Rows from block 3, named by matrix and row number. Each number is 128 + 24 x the weight over the matrix's rms, rounded and kept within 0 to 255. All counts start at 0. Numbers have three digits each.
# pw1: conv module expand (GLU, value and gate stacked) (model.blocks.3.conv.pw1.weight, 384x192), inputs 0-95
pw1.139:173068129116155116148125090152130171106126137142167168125119133130124103122139120083129147120141127117142167150130135114104115115119113147148156160137094132134104123082114144122134126088099087161114145113109130118134131108135145180109115095181168071130146115105113095142145108108117193136
pw1.140:127146104157094125166178106162146149153165156088128157122156149155146167121121120137106116142146121131135122041122143125123183130140107099095090099113113123129143143148156104130121162161098148160136123141122070155140125117139121163121161097118157085137164130136142172129119080110157130122
pw1.141:155115103132120122095097154118146130161137166103140096114143109152152139103095118134155148147124112095135090114082126140089168181108119138178151116122139162103103121135130143126101120117135119129113118137128148089094108074165108121097157154092129153140145082124133141132156114069148145104
pw1.142:126169099097146131118142127138118082091123126118108109195171166170132111175139127101134134128126123161106106113111130110128118129135132166099108131153118074099135086126123090126102154141140059171092079139204143097133157166111110148117131140173161128154146126159141142086166140131092147122
pw1.143:137128131145108146149142142134106092136112118164118148136138113128115122148124136106113128134140108133135100115133127093164156126088149139126103147122151111150128137115134098138145133128138137144153137154166130104100119134141148152155087134181129102090124130127132143170144142135116140095
pw1.144:096139142092135127156160140130106114133104069172149148134173151111105114162124086154125121170173135140111145160122145106109105155125144123104117134148164097141147111109099141104115099125134156159139108141140080137115131121086137108127146114138157147117140132108158168098152129158112150139
pw1.145:135126105128168132117160140178144061160133134179084143072160168094096097130133154118153164126159069067129141167167146159117108123143137126166130132103141119122137170162052170125148141147134157109113180068095111122095092103133115146170086078144138147108156162149115166090136121119082133125
pw1.146:139130126116094105097125114125117119130157137123108131161117135144183107112106141144138164151100128138110140162118103154147138154098136082091127107103134105137145113117123110130202100121075074137097155135111074162159118092138101111149122132123117129145110124100139139171102093079130128160
pw1.147:129156177109165131146115119134139141109138080124084156116122034094145105129102109133099142126129104134124119156096136091090098179147175104135102145156125151158148133132103122129095113113104132097129114087122141142115139144129104117141126106093094107095132132113106121102143128122125108124
pw1.148:099114122159121083130137132142132139148163111098164115132138122155118132119123084191096131134125072121134117115158090134114158139113141152101107116157123131155147148107099132154192082137105134099156111109125134125131170115148133176135134161113101137141125156139133145108111118122132138137
pw1.149:119097152207127158076157121133159125144087162145088116072155114145139132107164094102179139111131108148137147085141132126092141094153153159115101132105140161113089129145122148127152131155128138143117121124128147103152087108179124142129137148106174097110166154123117124108088135157111111160
pw1.150:150124127127086099138111147122124147102068155107128130122128113137115149099103097165116110160132141095112093194111144156101155122132143112092140127158162114117120135113154118128112112127131171158134160152168137144144105107146124101119145123148109167133152131121090134141153097093119144156
pw1.151:105112130162131132159138089150087132086126112093135088123126153126148124186141138124111151154103085097109076137090108145106149133128177122167120128120111155141119116120105183120136139128125103125127166146169182119126130120196169151108102133108133078169121158154114159127101111107146109126
pw1.152:118145124137131129154165113176181127117078122135133087159110100131120061155135140138105112101131140160108088128141124124116127134169127138100134101133124130119109119103144111159151112105115141141167096119132088113109113127135116118153129134135115148158107101107066174136150159088116091114
pw1.153:141147110108112118139177118142154152142139135138130128134116123108101113144121181089145144123130134134110134101097111133128111131148096149141149137106144158100128113109134140137115107119132143111130146127110162128101142161147124095138133126152149137104143100130122156143159181127070109104
pw1.154:131140111110103141131149133091134187114144099124139100150104138148110104144135111161126159150124147121081131144074119094149150140101126129137139096143116145129145139122135115170118158088127107104155148105126122138155100114195106129129190165095140117159140157102150126102095126074117114114
pw1.155:168127153129119146106141112157131125135107149161140127131128098137136140129186113116152118131117143155137094155107132151131122106064146172123142139147118096084127123142118143129134134070107113118125123142115140140119106120095147157169080137102146164141167147122126149128137118122129112142
pw1.156:139146136139150083132114135117121117116120143142112109167125126188173176162120132127121088130120119128133152155078149123204131127115139124138135116108155115137166113157201107087126135122131125098131097105148146133118115154098108149166147142100133101133146129139179137158126114097110151133
pw1.157:129177124120138144080119140109169132096120117115124129146124150148124139141154139139159093115112155084129118095136163154176126085121162141143114130127142119107126143121151128108105135113137137162146115136119098105113126161141148109100115142112150147101126131110105122134152128061121138123
pw1.158:126129152153109141129174143144116120144048158143138137139119095130126139110166156171136120089149150136137107129107147142166138170154126142147118159120094134120124115145101132122122118113147129147141187167104150165156090171085150097171111122119074115170094092114138173126121147091084129175
pw1.159:107113176134126166128133132092092149120114157098153112144144055155105107122155120130124152097152124160176113118142104124129125160130104131134057083108147141116141128124136113112104132140143133112115206073152131076127180104150158147136159118125153102101126129127138113146124128129113120073
pw1.160:127128137097120137132148134168122172153127128115122131095170151147109126107140103141117133154135130138139106161126165147098128083142131125133141135140123163104138141176159143159137161152150127138117104143115107163178135162104142178129191087085130102127107137114143100129126127117097082084
pw1.161:116130154101138145159124095147142129120138103124160143176130090145134133124125135131124121134119132079117134124159128095128121156091114134148126133142151114140130126165101123098117084125127171097122124175116120149121123136118082129121139094174125101094092123111090143170170113131131125083
pw1.162:082158116108117110139138142124168142088118134122153111097126136103118114131104121139158215144109088101109169142131143115129125153172125127128172134100103149118139135101130114119135143140117103111142147099133125105117169130119108120155126146103118138089127101151160115145121134176155118098
pw1.163:105100140099133089158092172113087129103137115141067166142112090128101105146148162140106108092117129112131102111117112138128111123105127117132166114089109147142113124118134134117115134095135131120131177159146132075100097128097148099159143134090119117151129164123164135126092132136138117116
pw1.164:138134085129094099116113108172133140131141128163101135114134133165175175116177111125181130137123151134167148098089113125139141100119117073110145089125117143125121132122129140083119092120139129097156086096143146123150130117141134135161141143071147103133120122126142112111093094136112118121
pw1.165:189089145076131131157114118145140131091143141089133151137139149117084132149131090098158120117115116082102124076144087142125105153098127120058116155140180121099118139110100155154113114141114136122120110131105131090101138099120114114161090150115119159108157117123127126168084119104141096129
pw1.166:148149132151160119101145122059145115126145164121086161143167123154103111136136151091129122157119140103110102125117153170125179151122111177063154070100146156122166127125101106147134108147136138076073133099114091126090126107090178138137137155130069085097110107102119145132127128100127118133
pw1.167:117130149133140109118166165120104139099160150127094108109164104158166128127101160132091111099129121158116143089170104106108135126087098163176140136156128114146119114140101126175132091125148162146141095166165112183144139129141142097113143110062122130137150147152088100075144151105164125103
pw1.168:137108060144144115162186147152137122114154147132151132076145116159133157110127131113147129143161107100101182105129098130127125113145128097090125122134099092112119149133117134106108132088140112169150112161127143085121124132126101133113143120148102141162145130154114181123170148094102104101
pw1.169:166163159150146128110165146141166140162131121094085127102106130092112127125138148088087156149127161098086147123106147162127110125098109139167187155116148137098111133142084156147144158113149167090126152138147124112157143151126122151084104105111129141136142104152115148086139109123134146122
pw1.170:104152140132165136180095111153140130134129156138158105166129115198160138138127174109103117132127099149106143125150158133123137183134117163128180131098128137120113085115098132151076117084115116124129126137131077112113103114119090132129123106150133145107134145098117120106118159149096125098
pw1.171:136133092123161133124176125117174131125157116129143132094108084142128132124125090105135111137108142064130183150091143132138120140152157089149155149132180125135124133147109132133141142135095116131129144114137149160141132177108136146131112128116143164162127114095136113108134101123156131189
pw1.172:129163150120128163117117121150133182133119156130123121154148131101138110091129133121188171138135156081134128125113124124112128108130131120115126128154133170134149145089153167112183152096126102164143118107089125128107120135107132125156118145119139122070074110179094115126163161153164113149
pw1.173:146120100104132120115081122116160149119122121113143140131129122119137101154123114152111127109136129189118111132118133129131164116115156125131111128170162126147125162111137156150089137116134090116150099190143121166127173079141121128120149139128125126110108120151179156174186171142129122102
pw1.174:097098146114139131128112105114157158080108151125152177168129145129161128178191142124127113134123130102136077080094123143130126088154114154108116136134104120149145155137126136179130138135124139173130099124104115122143175105097134100086101115146163115120142131124106139151113122121126096141
pw1.175:136148135079121108115148097123096119152126174150143169148096090148151175105138120155138133145088147132123104109139155128135125066189113133122159123133137142151146118139117120092078127095148143157104136163111133125090153135116154089129155105133133121119111117144128043118139119155127144168
pw1.176:130091169137112173153125159146136120110124147126079129126127170145159144129131104134116081134123107188092129169084114116146137129109170132129133156112138147111168128144119101123111130155164175120117137117107161145108111118078110094150161130153128114125137138156170105160139098138106173139
pw1.177:120122103159165088124164140159129155152155100117116098101142123090126146126146132182125117113131145121114158132134165113087108096125126092127128126136154131117170155101172099121127134077135107137121115096085151133107136091121184136137115110148167164152159140108137114163107086097148083132
pw1.178:102124130131146131120132138095142097090119139147118140126093128142160138074199120082171143108079123166161111134131130149123167148146087106155142102145141121178117146121131136147095114115148118120163140065130110143121126120135145140098107165217161095131133144157137122153142146146119167177
pw1.179:129146099119188143103146091152115177122129158168097161091128140091111138107135138102131164118127141076099126146069091108118141156135122145133139124155098124100158161155122137153091175113139084126094094170166162134129110108145141139145129155102153111082131147168143120114132131175157078167
pw1.180:102156161123131135105134156134123149122129127109122157136129134091140162098144115114122100118136153124121133127124159139099158115172125147131143101142157153115123121105142136142147134132153164092133131115067120126108113121100121136165096130127138125089091098139179111088159103158159124133
pw1.181:115121153104117091079130094116131122116167141143146112169162108100101090141133115097114176147104139149096148105120115111122128122152148106148155137111148121120122143110167141112156097096149149176100113144181151126109105155163123130111143118123152146159104122149070108138109115098124111160
pw1.182:082111131139127106129139125163130144151157090143174129151129162145119133143177132162117131171122164105130106107125093107098140144113138123125116168145126088104116139110128149092150110092138134112153129127107093140127088131095140107097106125138125125102155098125144132106109142134131137172
pw1.183:125138161136139129152118090056107153099107116129124108107116135158081143136124132135162148079099106137104146126077090129084154133115108149115074136074104123151146168165145113125151117090155157142121127153117083097177102125110198134103150110146117159059179121115108094119090123136121086111
pw1.184:091161101121140157135111104082096111114110132162127123159137064117205117132134131119138148121133087105193112128145131124170151107130123162092158130162171111143134140159089137170097155124098158158150130138106089145148122121142154155111090149112175127135132131107130145130112102141170138102
pw1.185:098132137109178144136116138158138083166176146111114158148128162144145112164152161165157082157122126179108113139125153119125139149103099124120136092118122141137137146147086136140112149163134157116132128112117108128105171110152120134127048149080107131105160131106119137130123132140124132137
pw1.186:148148150145185160161103120132131157099153127116094126130147128118148119116114137136145121090089113096190142095129181156119130134177107111131125132117134152096106155147163144138109117156152104130176110114122102118121135139079097081160138146121116133068155170163111171162135119133162124141
pw1.187:106128123096107143157135103155153116143107146114106143103107149102106118168135099103124141146102118139100154105081159196087086094115153075140132104128170099149146168117121152146106150158111119134110144114130148098117144163093121135109123110162131094137102123116149152093106112068102131112
pw1.188:138130124146113145115108143102110137103139155150177113113124164094143125123108141169150118117143106196099127126106130134117123095106097122118148126121171145079113154092109114141108134132149152109129130140109119134100095144121138131121103144174100147098155127130110132155147133108093091097
pw1.189:089079113152144106142165106139133118102099115111123099149103134083127138125138134145109139127163137162117119165126133129103136109150155084115153089118143109120165149104112098134122118157105106071137132125107102108174095125096113110164120118122124093152128126110098113152134209165147137109
pw1.190:064119137114120143136142142142093130122162165106133113112148134083111095105162158116137130145095123154089109090137148127129137084124165126136132126123174135113091178173124162133073127105160106107111095116117132120065089110140101165105092155096083106127129115090120129129134154109068143161
pw1.191:098102096119134102146128139096149122156140136116116115102080109133091125111120071101160140129124104114102119149107110158152132137104129099150154127157088114096123131143115122161118145087116129068130117095124125142114135137126164090100150128122167116160084125124144150116109166103132089157
pw1.192:147160143129177113102140079097101099121165090172143107132114144122107158130088110136140164176090117111127094102120154159126148123098151124137135110147107130142134140078137109111131161123064112138099161143078119144159147129162105115156136094109132143141135111150112104132096113161114099116
pw1.193:078126151154106165153109118121119107127088150115143160133179125146167086114144135126125104075109173156137111180133116100147161126144131114149144087166126122163126111105119132144130155135124106173114189131132125199129158144137122112153146120125122182116090119105147141099110074139074141123
pw1.194:104080124137124108137120103138149166170119131099134099130136122106114127134090152125114096121145134120153131176156104133102119123109103123145092125126090119111093144121110137082129106116114120151170143085121167110109150133136113124097141127166150128141085123136162127123156116073122142132
pw1.195:182138093078135139131116098121112153122138144084146144111103104105120153102127162142116129118123150145126110139139111130153147137115132140150137181105129086109122150091134131152141160145108158132123116179131111117102108131186146163132142108165102118099137196087119115146134117148111134149
pw1.196:143143114138104101134126158120151114133081160145148121142089172133140156113157138127170091071119122123140185146148151120095138126154147095150121134106093140081177071078109157101099156133105125153127160130128132124072089124158064149126116102133152107142104146164111114118134138135138148104
pw1.197:129106130137108063133142127138129135108124122117153141105076086150083096091085185122108118112109161125126185138136103122127136116153151108114111145113115110122103099119129137141107129137105134121095112118133113146103102138111079140112135148121151114144076163145103097153147123126136134106
pw1.198:112115060111080117096106103126128138114143127092146121105083177114145119154127112132134116124114109104129140125158112119112093110122149115149149151126141122136182083119129135150102120100110104132106162139126099072113099159113137129165108129182134158131130147109121175147129120132079137118
pw1.199:114057113179127129111068144071097156132110117142096125089103141135114139163091118089124155113140154137180144143109126109143150151108105128132154139173144116122069116094124117123133120135087134112179153137138134139145111127108110142134084148135167145136135122171079097139145146178116132131
pw1.200:164095106098143101126105128147175127101123127118122125139117118140143140073095193144143119085161121109121141157120142099150108121112118143157165171129140126083115119045184112132057158136124119137128133144123181164100089116113111156109122122140134122154156131095124130173121126116126132105
pw1.201:120105103065137121137144136091136149150111115122116106168138110145162093084119112092125137169120128115096134128109163095121133161120138121119109181117092154136128142179116113149127103159097108133103136117128173090097097113141128120120120144132059152134161119168146136117125142131133155147
pw1.202:106138127122134123111150110118118143144178143159137193115138101109135138118101124176145104114138129072171119165186127115155142129155114113130101115117124165127137095141129134127142176168105153155156111086091189163143128087128143161131125131129135146123102154132055103108113087118120146126
pw1.203:123161118112138149130093143134088111134155120114175092103155142143132124183114121120098144126122197147090133126135159170118129113111131124119142101125081128129099103109145110162104096113127151103143133137125159165125116120110123104110103074149138138108163139150135122144148056139097154117
pw1.204:128085134099101098133145075115160136155125131153162139107141096098186107051141118097162152152105117093144101090125134104131149135173108120130136123142121124145097135121156114097166151129108164128102136078135103146107097123186131132121088154092136118176096146109122135156081104131123102119
pw1.205:184113144085146103106148104136116123108137165144167111102147160099095131117091121057093135108130148110117130172090136120108096156159092114109108088104127090109151113124132132129121088120153145151148143122113132155127111130099117100111111116108105105117091179158162115134140126152120144085
pw1.206:136143159162094145142106114119160116124103179118135097117126131142167175118083144104185120099131113133130132116115099161099136129097137112145096130099102114134134078113124142123092114133112127101087135093125094113135107151141113125113143118125164107128149114071137094125127156112114151124
pw1.207:185120116096106106131094130114133138143110108175126150124183119161151143132098139121116104106140160082164089145135133148106155133131163127119128128092118152147090144082097161141105131151136122145065131104131121108119107134139108128125125129126126162099108161091111126148138122161126105147
pw1.208:154141126129119121110140151083136122085147140164125131106108110131159131117129143102122143103135110116110144111136123114146173141094115131168112093075166133140133134105116071128143099142104175114095121150083129151173132141129130115103103146111151141149145154086145144082104163141120164161
pw1.209:126114111107110098124153135101123121107129102162111126144082120115125126143124136134121146102156095140125107126127148113122122146108101167168103166105116122148143117126129146103141155113096135092140108101175132097147151124167129119110154118121166124136113125164120113114065106188141131100
pw1.210:094127152125151101069139134126124119109098161127138100144112111102121109138086151163122090096097176083180101091096082104091144108167098114131106094108125124113092112130119069138162114110086098129129123109106095131110130149135131115134131090126088155059147145105113129163111136135153144115
pw1.211:168154103132135131127118134109128134110105193139080096132126171119170072116108115079146129134116075109091136085109152104150123135145133127117091127148164105083132091145117141118144117109125121134088131113123134130152123118100133083140141112117122146093085087056093088135149116137134146105
pw1.212:118115129151134101125129147135110121156136135160108139143133088115152156142126169112123080138110097097103124178133119172132140131107182123158116115130114103100161086136164116168192131135123128115096116152114095134178149103154146104107141128136151081070153103091119104136087101144127097110
pw1.213:096075078148100105138107098091117129092137162078093122077127141102135121125107095158148121101154131156134105153125109083123111136147164094141139096111138123113143111095105128140121073159091124115148137125123143101145101126119101129146134110126117094137110139104143144180116144139127129157
pw1.214:156147129135096165082100123093162136141188139112145101101147176145127113113143114103133102086135146144140124133131138132165166119161110144138146114146136110142159132118099111145155140104119138136153149066113165120173081110166148149094156126119144154159121101146089152119102114109170131117
pw1.215:116126123109119123132159115152114136104127097072121150085167122146124165140076129122113129140131139079099140107122131133141116123104135133144138145142120115128109094088098157098114123118111169103092117136136132125124128117108126087116137104139174132112136101118167136134155114154127089117
pw1.216:137133147105140144148153120143106128116097147102158130140142100112120112140117096151091155120121129133118094188141114139119176143158122146139118072129139163117160140136124141119176113164072130143075127115129118132121141137105132137141122123129131105135163149133136155159137115144113151113
pw1.217:114120097124130105096091173115123150139153137142084131117104169118141127126121113116109116144099173131122128143148147098159129104145115151143181113125130157090133103069123142106138143131095116118110124105118177127113084082108133119130138116110138136145125125160170084131126131140155134127
pw1.218:162189126097129128100111109078174155131126106139138131135114140184134139103156082096127115099114127122114142147140097137140105102095170126142155095076114123103154128138112154151141112111099107089131100133146132116115124111178136149107139148077150118088080102108138162125124091163146126138
pw1.219:162137145177106132140102110139138142161116111097099142104103093137125117118115162139150134120126111118165181152104140082163145083125155139162108124138122142090158113130096126081116138120118186144132112151144163100058113145098121110128101124139136130092175149124103122113151109133177174154
pw1.220:173060099127076088105103104151119125166128161141128111082134175090135140114105176083127187106123103157119132149095148138146100104116111169119120116088126091117130124109186119128112171146131123125113164132118107119108111124155119137142114118101066115202112164121107117120106123113118085114
pw1.221:119094114138127134092108115147078161106141116130123119097160107131123108108093105152104097092095129112094139110109134139125140147108118150071191151098155140126149132108120137116089075116119122135116112143142112121127139109114161111125106071140119121138101167144112166157112179182087131108
pw1.222:119118135148147074129129070145143128120138108105126152090127111122092091167112120094151135124138125149138119141110137144130105203126106105160096120139168127147122128076123143109103111118112110122070082130111162140104120128130128158171134107129147090152168144094114158114153097132132167131
pw1.223:134120139125152101129116125094137135121088108090141101115094142120172085096097120102110121124125125091130141138143175146113080099090073156118139114118080113110142125132141154126112141146094130114102132135153141091164078139084109127105100112092140104099149048113093113063130153153223126104
pw1.224:154110153097110119084093161128138117131141124113135144125089128112108100115095099147157114138148119120125148161130121154111104148182094106108135122108106129106106104149103113137167132098158091139141126116135178155157124149139148124127122182124102131134117127089121132112126119152128153178
pw1.225:138137137112094113114138156135141106119166129085112128124117129100135126141125178168116124157149125116128134116090147111142145100151158090170134113167121156147131128081129143168085127142135160116143140139113128158072123159128163140129131133097111171121139139158148144142128136105148147114
pw1.226:097166115148127118087163157118122132150112105118147106115138137097117145156132159184121130087148095105132114117115165119087163125129121109105120106140142114113116124115146091129114106145104116154086108117105142144092154135129127138101110098084082188132077138145131153163205135121119131110
pw1.227:151122082150130133145126119123116111138142119107148175118165148067121105129105128099104128147086135088158138115134102159102095107136106115151085107115073115142152120109114114114119133130132126085152123115108150125153120118112141142195101105155165115158140130138105075151105095101112114112
pw1.228:122129145124154115110124167120151140127110173133108125101111186119166094127101127147127125133117140107129105096149156128131107111121107120176080092091118128102164117128114099155142144167145083093141131127112103118146143140109133113143108104090083147131151122127099102101116118147108175113
pw1.229:113148104127112164126104137080095077146160110143137144110127115130118130136125145144090126098088125114126128132151110132075149099129129146158172097124135164141123091080113146104145126108110140117117131166083104100111099130116126152139115139148151158120130108121156165076142136130097144133
pw1.230:135137126097120102115097147121164097130131145152116122137131139164103191132142106140135099148176110132142126144119146117105127114116073143101143077080150129159101124130106147095086143115087162134171133125142124131135107161154141090119125126101141143112104115163120151157134092150108110149
pw1.231:100138119132119132127124118076137125122137160117131116123112170073107101145065191152109151156104096128141163135107160139163125089128125135106106109113156147136123121087110116149174175108095144105084145157160142149097129094100116139071137174065119179131125079121124105101127111124109104111
pw1.232:186078129152140107114105128173149141102116155167162109109108143124098118094069131177081100128110127128115145138134111139084133124173135129135143122090090096090133132116134115112121107129103117140108129143150117103152195108118075137146074151126149179126138129107104113096142110129127101132
pw1.233:116139095123122121147097112109116141134143126107109141116128144108116105159102131131083142122100105154086116109070133072089168138146079120102150147130106154090133125098110103120128122131089126132175110113139190173139123116120143091131128141087094152108127124071102106061081086144120142133
pw1.234:121091107158134104100105108101103127133154121146100159091202107110127116147123155119091094157122140146126103145172124088134111138161127097152121128100119110145151121108154118156135130099091136121128102139129146104103096186155131109123132158118143116108129123097152141134131155079149168127
pw1.235:151118144103103150117132103119113119120100153108158121128150152166118112121066097111116134131097119077131119145145102140126120149134110142167125116098140163121118136131115131103146131143109127127119155123104133132143125077200162136158079158157126137159130174142097123152153077144160111127
pw1.236:107114121103143114136117113108086123141085145151156103132140102116134108117114146127124125099137128139115136194127101075155147126131107127076137086110111095152144132071150127130123108127124139130123099157107126145128139078082123099139100093076098106137126122112101150119203112129143104124
pw1.237:085150142116145145104125141154129143079139094176107126140111102104185097102111129145139100073104087106132172121126143117109057137125141140155158148111173099091092119103134120142132062142113105137123145144119117127140110138109121111150090086121125120154136162145146148127088142158162148152
pw1.238:156101129118062074128104129100127120156137160085145165127119115096160164119139138137144113101115136078176103136137163131131097153126125106102170120139140125130118150137142138136161103135118064110106057118093071160109115119136103094154162091084109165120137105104105153147134160129141115094
pw1.239:112133092130077084105111128093105108146124138136124139125097137133125108116133143119110114132128138138134111142140157135112101131140112120128116131111149123081123125101136146174113085138069130115133131119174117104098105131165081121137136093133114102145116088151122130117148123147087147095
pw1.240:138157109118114109134136152158120117148132130139098129123125153076149135160156143128088109141136157119156093126128136126095124119125094144139104114149110074105136093122140136150153091127151140078133128156116148161100072114106124179127180108098190099148107135113141115136154150128055108101
pw1.241:170115129143117152154114139124144142096106127135103134114119157148099152083116136131143107075145112076140164126102104132144133091152070136126091108150112143128122128101085129154131154091104125110146116129100118168107132108152132139125169119119159118145156116167153113144118141144155108007
pw1.242:111106122130138110080122151122145113127109103170130205125135120119149112135072172178187142149130119150094144097117143187122136131111122120135102098117109136091129160115157102129104110111133081088115111159137143151115164087155110073154123099143122145117155113087141157123152101118129136169
pw1.243:115111132128115130129116100127145119131116139129117132145074149112119120113033111142064130112128170133100113137114110145125132120171111166100101140082113126073186146122111129181084145115132119096106097098136121086124144122115155138108124101137150135129120173113114114083108153155126164090
pw1.244:075125104119113135104165128095108203059125152153169146123142111082137144104081142143103131102148124125119140132150131116092114134143112128118163149092119120098106127129079139119120102148113161108103132128114132161165136151107112086124108165069137109118148100119114110107112148131110163123
pw1.245:138095096126104121116096127143115107145166096109123095127147113122110158113062133151087099104159130148140140151172128098127148142103132120122136142116079148083091174118114133088092097137130134131113106121102155164129131165137132131139124150121134116166078131155152103138099082169073074118
pw1.246:086076088127122138150141100123126112159089106089125137115172096147104111115118108132091107109163134099123101128101135116101115123144107119124143152133098142191145112101137157089130128136158152140104122125149127135102145148124137083138150128092113141098117100148127109139150157120150125110
pw1.247:109132131129136141089097132116098156121144125183148139131126110115111146126127135129101122101155111158133092160117090121135147118072098125138163122128116116144133084093121139134125106116133110149100147112113164146161116083121127179116101160171105126098130110099147110112121119148105145124
pw1.248:102130106120094139134122081123153114148146144123085121081166127104115121131132105146154118102132130087150123125108153131115127123147132081140128162139094137120127131099144111140172134084103154154141126114100119147114123112156102112147130119074137081174121148063117133150135158131120145110
pw1.249:149102141147114138121142120099151129157116132179117153137131084166160071115105216093116134152133161123122093137139126084129094165134104112089166110117103120122153078161095128109105102071086123126082120161155163172123096101115091160113102116089125077117128120113120073129153137085134166099
pw1.250:121101128144117135119111085112129133135156137102153087120168108102107146096108134177163135129137090080112130119097079110125154104130144104108149119145114149126149086120158162113168157106167135137091115132130127143104121119151111141108114121073096122110125144122160057143168087123155166122
pw1.251:068114138106113117151131105114091138101122112087152116140134110095156109132129112163071127121178127136130150128144139109147117147124093119133106081133127081117188160064137148112131111131063104089106108127160118122147109107137108124135127106083121142131158096146116105113110153135155128125
pw1.252:130128151125169110085137159159135109107119140091121163120088096131098131126161166117159112148116203119103111139103124133138134136128093098110074093127121123159095142158143091167081158118102141151091129158157115135180105129119163131172093129133096117116168155128127143116108100097154128134
pw1.253:150121119100143131127131137152101142099099173110108132134110150100111088128107130120108130199119087111175099169120105117131114104171165169164095141081089156165114134122059116157099156097057119111098132162114134107096126106121158161096123142122091129134155112125112110186102079144163094091
pw1.254:119084121090117096134127102109105148106092129130148116152121098127084132157122103161069142096142158110121101099107124138159138118143154189114110117134131101158126140140136156134126113128111142135124158134186122113150100096163112118143137160111133133162155081122169123140058092187106097093
pw1.255:095094127124143095119137119131143119139125146102117138134179133178159118178102154105115141101141111107131121113118157140116139122146142161118150105083087103144116091078168138108176129070124095100130109127117106120156117100126159154117094141109127145110151146105137114094114116078144137087
pw1.256:110122141109080083100119129103105135108118161148147088133143149101141056119120176160127111140174083161118142091126175130126116100163130082157123124143093135145130082119124147171107134148065081120084141158065113135172147112163137133149108148086147153173133143163116127130150138134108133134
pw1.257:157123147132137118111104133136145100106132127133134126145166151138111108152100138141127128123133186107106084126143110121166117126134084126121110110136103144169147158107079124086116105106117120097100089146110096129131107128139090154118118091129137110116110149117140092135163094087154132123
pw1.258:136127116081124114122147154158135091126131181076123127077156123108106092155115120103101138135133098102123097112143102078108093161143104132138131144135136155147185130113128152108170144162120122125124114134152086100149103154104144126164124100124141133121100178130139118108077130139128140140
pw1.259:132141137114111124096128135140085145121116126128157098106098096112078154108139107097117135146130119142125149109138111142143075162108132140137115136122160127129121140150122106083140109142146122142119147157133138105129150115149136160083126148157172114134118117122135100145096144150168126123
pw1.260:116099123126103094122124110120113138126123171135179125145113111130132125127119121076130136150117138126147128136074138154182185124104088147072101076128109116181153111116105137116096082135092111159149134149156112145125089102120157137118157119154148139113143154111119109112148173140109156101
pw1.261:130102116140148125118110162138098141164128137125124114131117051069109153136129155114087108135156090118135095082137145111115117159150106066142142101134104135123129137129111144126134154141111153130108115122162134151091139123119114108132133135087121127108113168104100112080139131107102172107
pw1.262:139173156109123124106105130146146093136092119097130158104124123128107095123088189116129134148116157124124156150132157107146131088110154136084116110143149141116097113148086119114105112179101068103142130144126094123097144148075134146098124142149117100131161163161115126112104126121081144094
pw1.263:141105112098122139142120117100139150137145112112105136137111088100116154103097140126104136136129106142160114051078176146111111099125134125105115128094111073105121133114104136113121095130128148114088081150156142153111145132118123086150137100133119122122155092111102100103122114123149135139
pw1.264:113133130129128081091129129122113090121096109153076130132113108128145128171119089151111137142116142098071147147155111083118156106109151098128117090130112109126140116113154121114137120130141097106147141110168137116102170104116104113143135153116103171120125136132131122093151106123137162111
pw1.265:142137144140152119169119144099078120130118106162091103133132120158136138134117165123155079103102100105097114109097166134103114139129159105110126132120103086124166102111181130113134144145109136130107125140115134143121131113108101121100134156137118071133135140069099099141124131129137108161
pw1.266:091113115124147117097117137093109108125104104115149133079134118135114094138109095093121121074152133149134156142127146162127107136157123097148094111088103093163160139099157145161154166118150110110125117098096158094145102138160125099146153120116126080127117096104107113134122141097135133100
pw1.267:116151134156126129125130181097113117118106180140115136172070100129107134119107139130120114097160168141124157127117126121136104083105125134088106139114108038095133123120123161101133125138097130137153110134143110097155119078130104144154077163147124179120151108130116132122121139124087196140
pw1.268:131120174092081141138084110089104113161084107096115123102151140139144159091102102109113129082122130132105152156087172133128129103139097137119126104113124153148106155122079140139066087134110206105129125150093136105133090192134070127151096128183151114135144116117130079104126148117127116153
pw1.269:122118139106123090113123111106133100128103105126134083096115120136175121124132067118120110139148124126112136134103145094127127127126087112171139095115101163121130136116119125113118107134076105133138152061126142121086111136105115116157083158115137184123119141121137124106135148143140129133
pw1.270:116144156089151140088099117174116116093146103121152103138104098141137139102138181141150120157086148131151145132113145153161153173150126179123136078132128122124114076154137123122143120148128122150111129098076088172094099102120125146090116143081129154124124123119130124164139159141105147087
pw1.271:146105149082089105135112111129161079099101140113067146134113145150127106129100150130093102134098144116118179139099103142153104114116086124132109145116145091126150104116069133117123140123131141133108087130147123124116106131106116142126120137152093142145110112117130116112116078168118125119
pw1.272:126150145093133097117129119146146165124156129098161108110145105128087128093159102105191143092132137113162091146133167120140116171118132110082104136093146130119106129093129070096130143107125103119139153119149142103108118122122129103134124145115117109104106103118123132139156136115128106078
pw1.273:150174092102080116115094136143132143184116118104146134126120162130091124126142120147134142124155109108143155075167154104143111110115130070129102102107147132114159096114075114113145099096114111144149155131121187119132138106171131169143151139095091131101130152110085125137174156120118082120
pw1.274:137123111115125115138119140124122126149160157096091134121113062112097119151139161147112148094134131150102169114165139126166124159133117078122117106103156119125118117129117152149140144125126153143088139138134121161148116131092122129108142101129098105132099107115134111146131080113130107146
pw1.275:137120138078120140080136132159136165128137151110149129125163145164125110115113128108118088147129134114143116124158109093135171123150109088128110145128129110118149117138057111097142173113114108110161159115112166143120115122125142138104131108179130161134151104089108106158122137128114128094
pw1.276:118108149097117108098099093134153085149130123165115136132119115101128138125136133113138095095139086075126143109136127124137096113110126111112107095193128136138105138176072125108131127102099127104112151135103144114118143159160109152143090145134171146151128121111094134157149116141096132112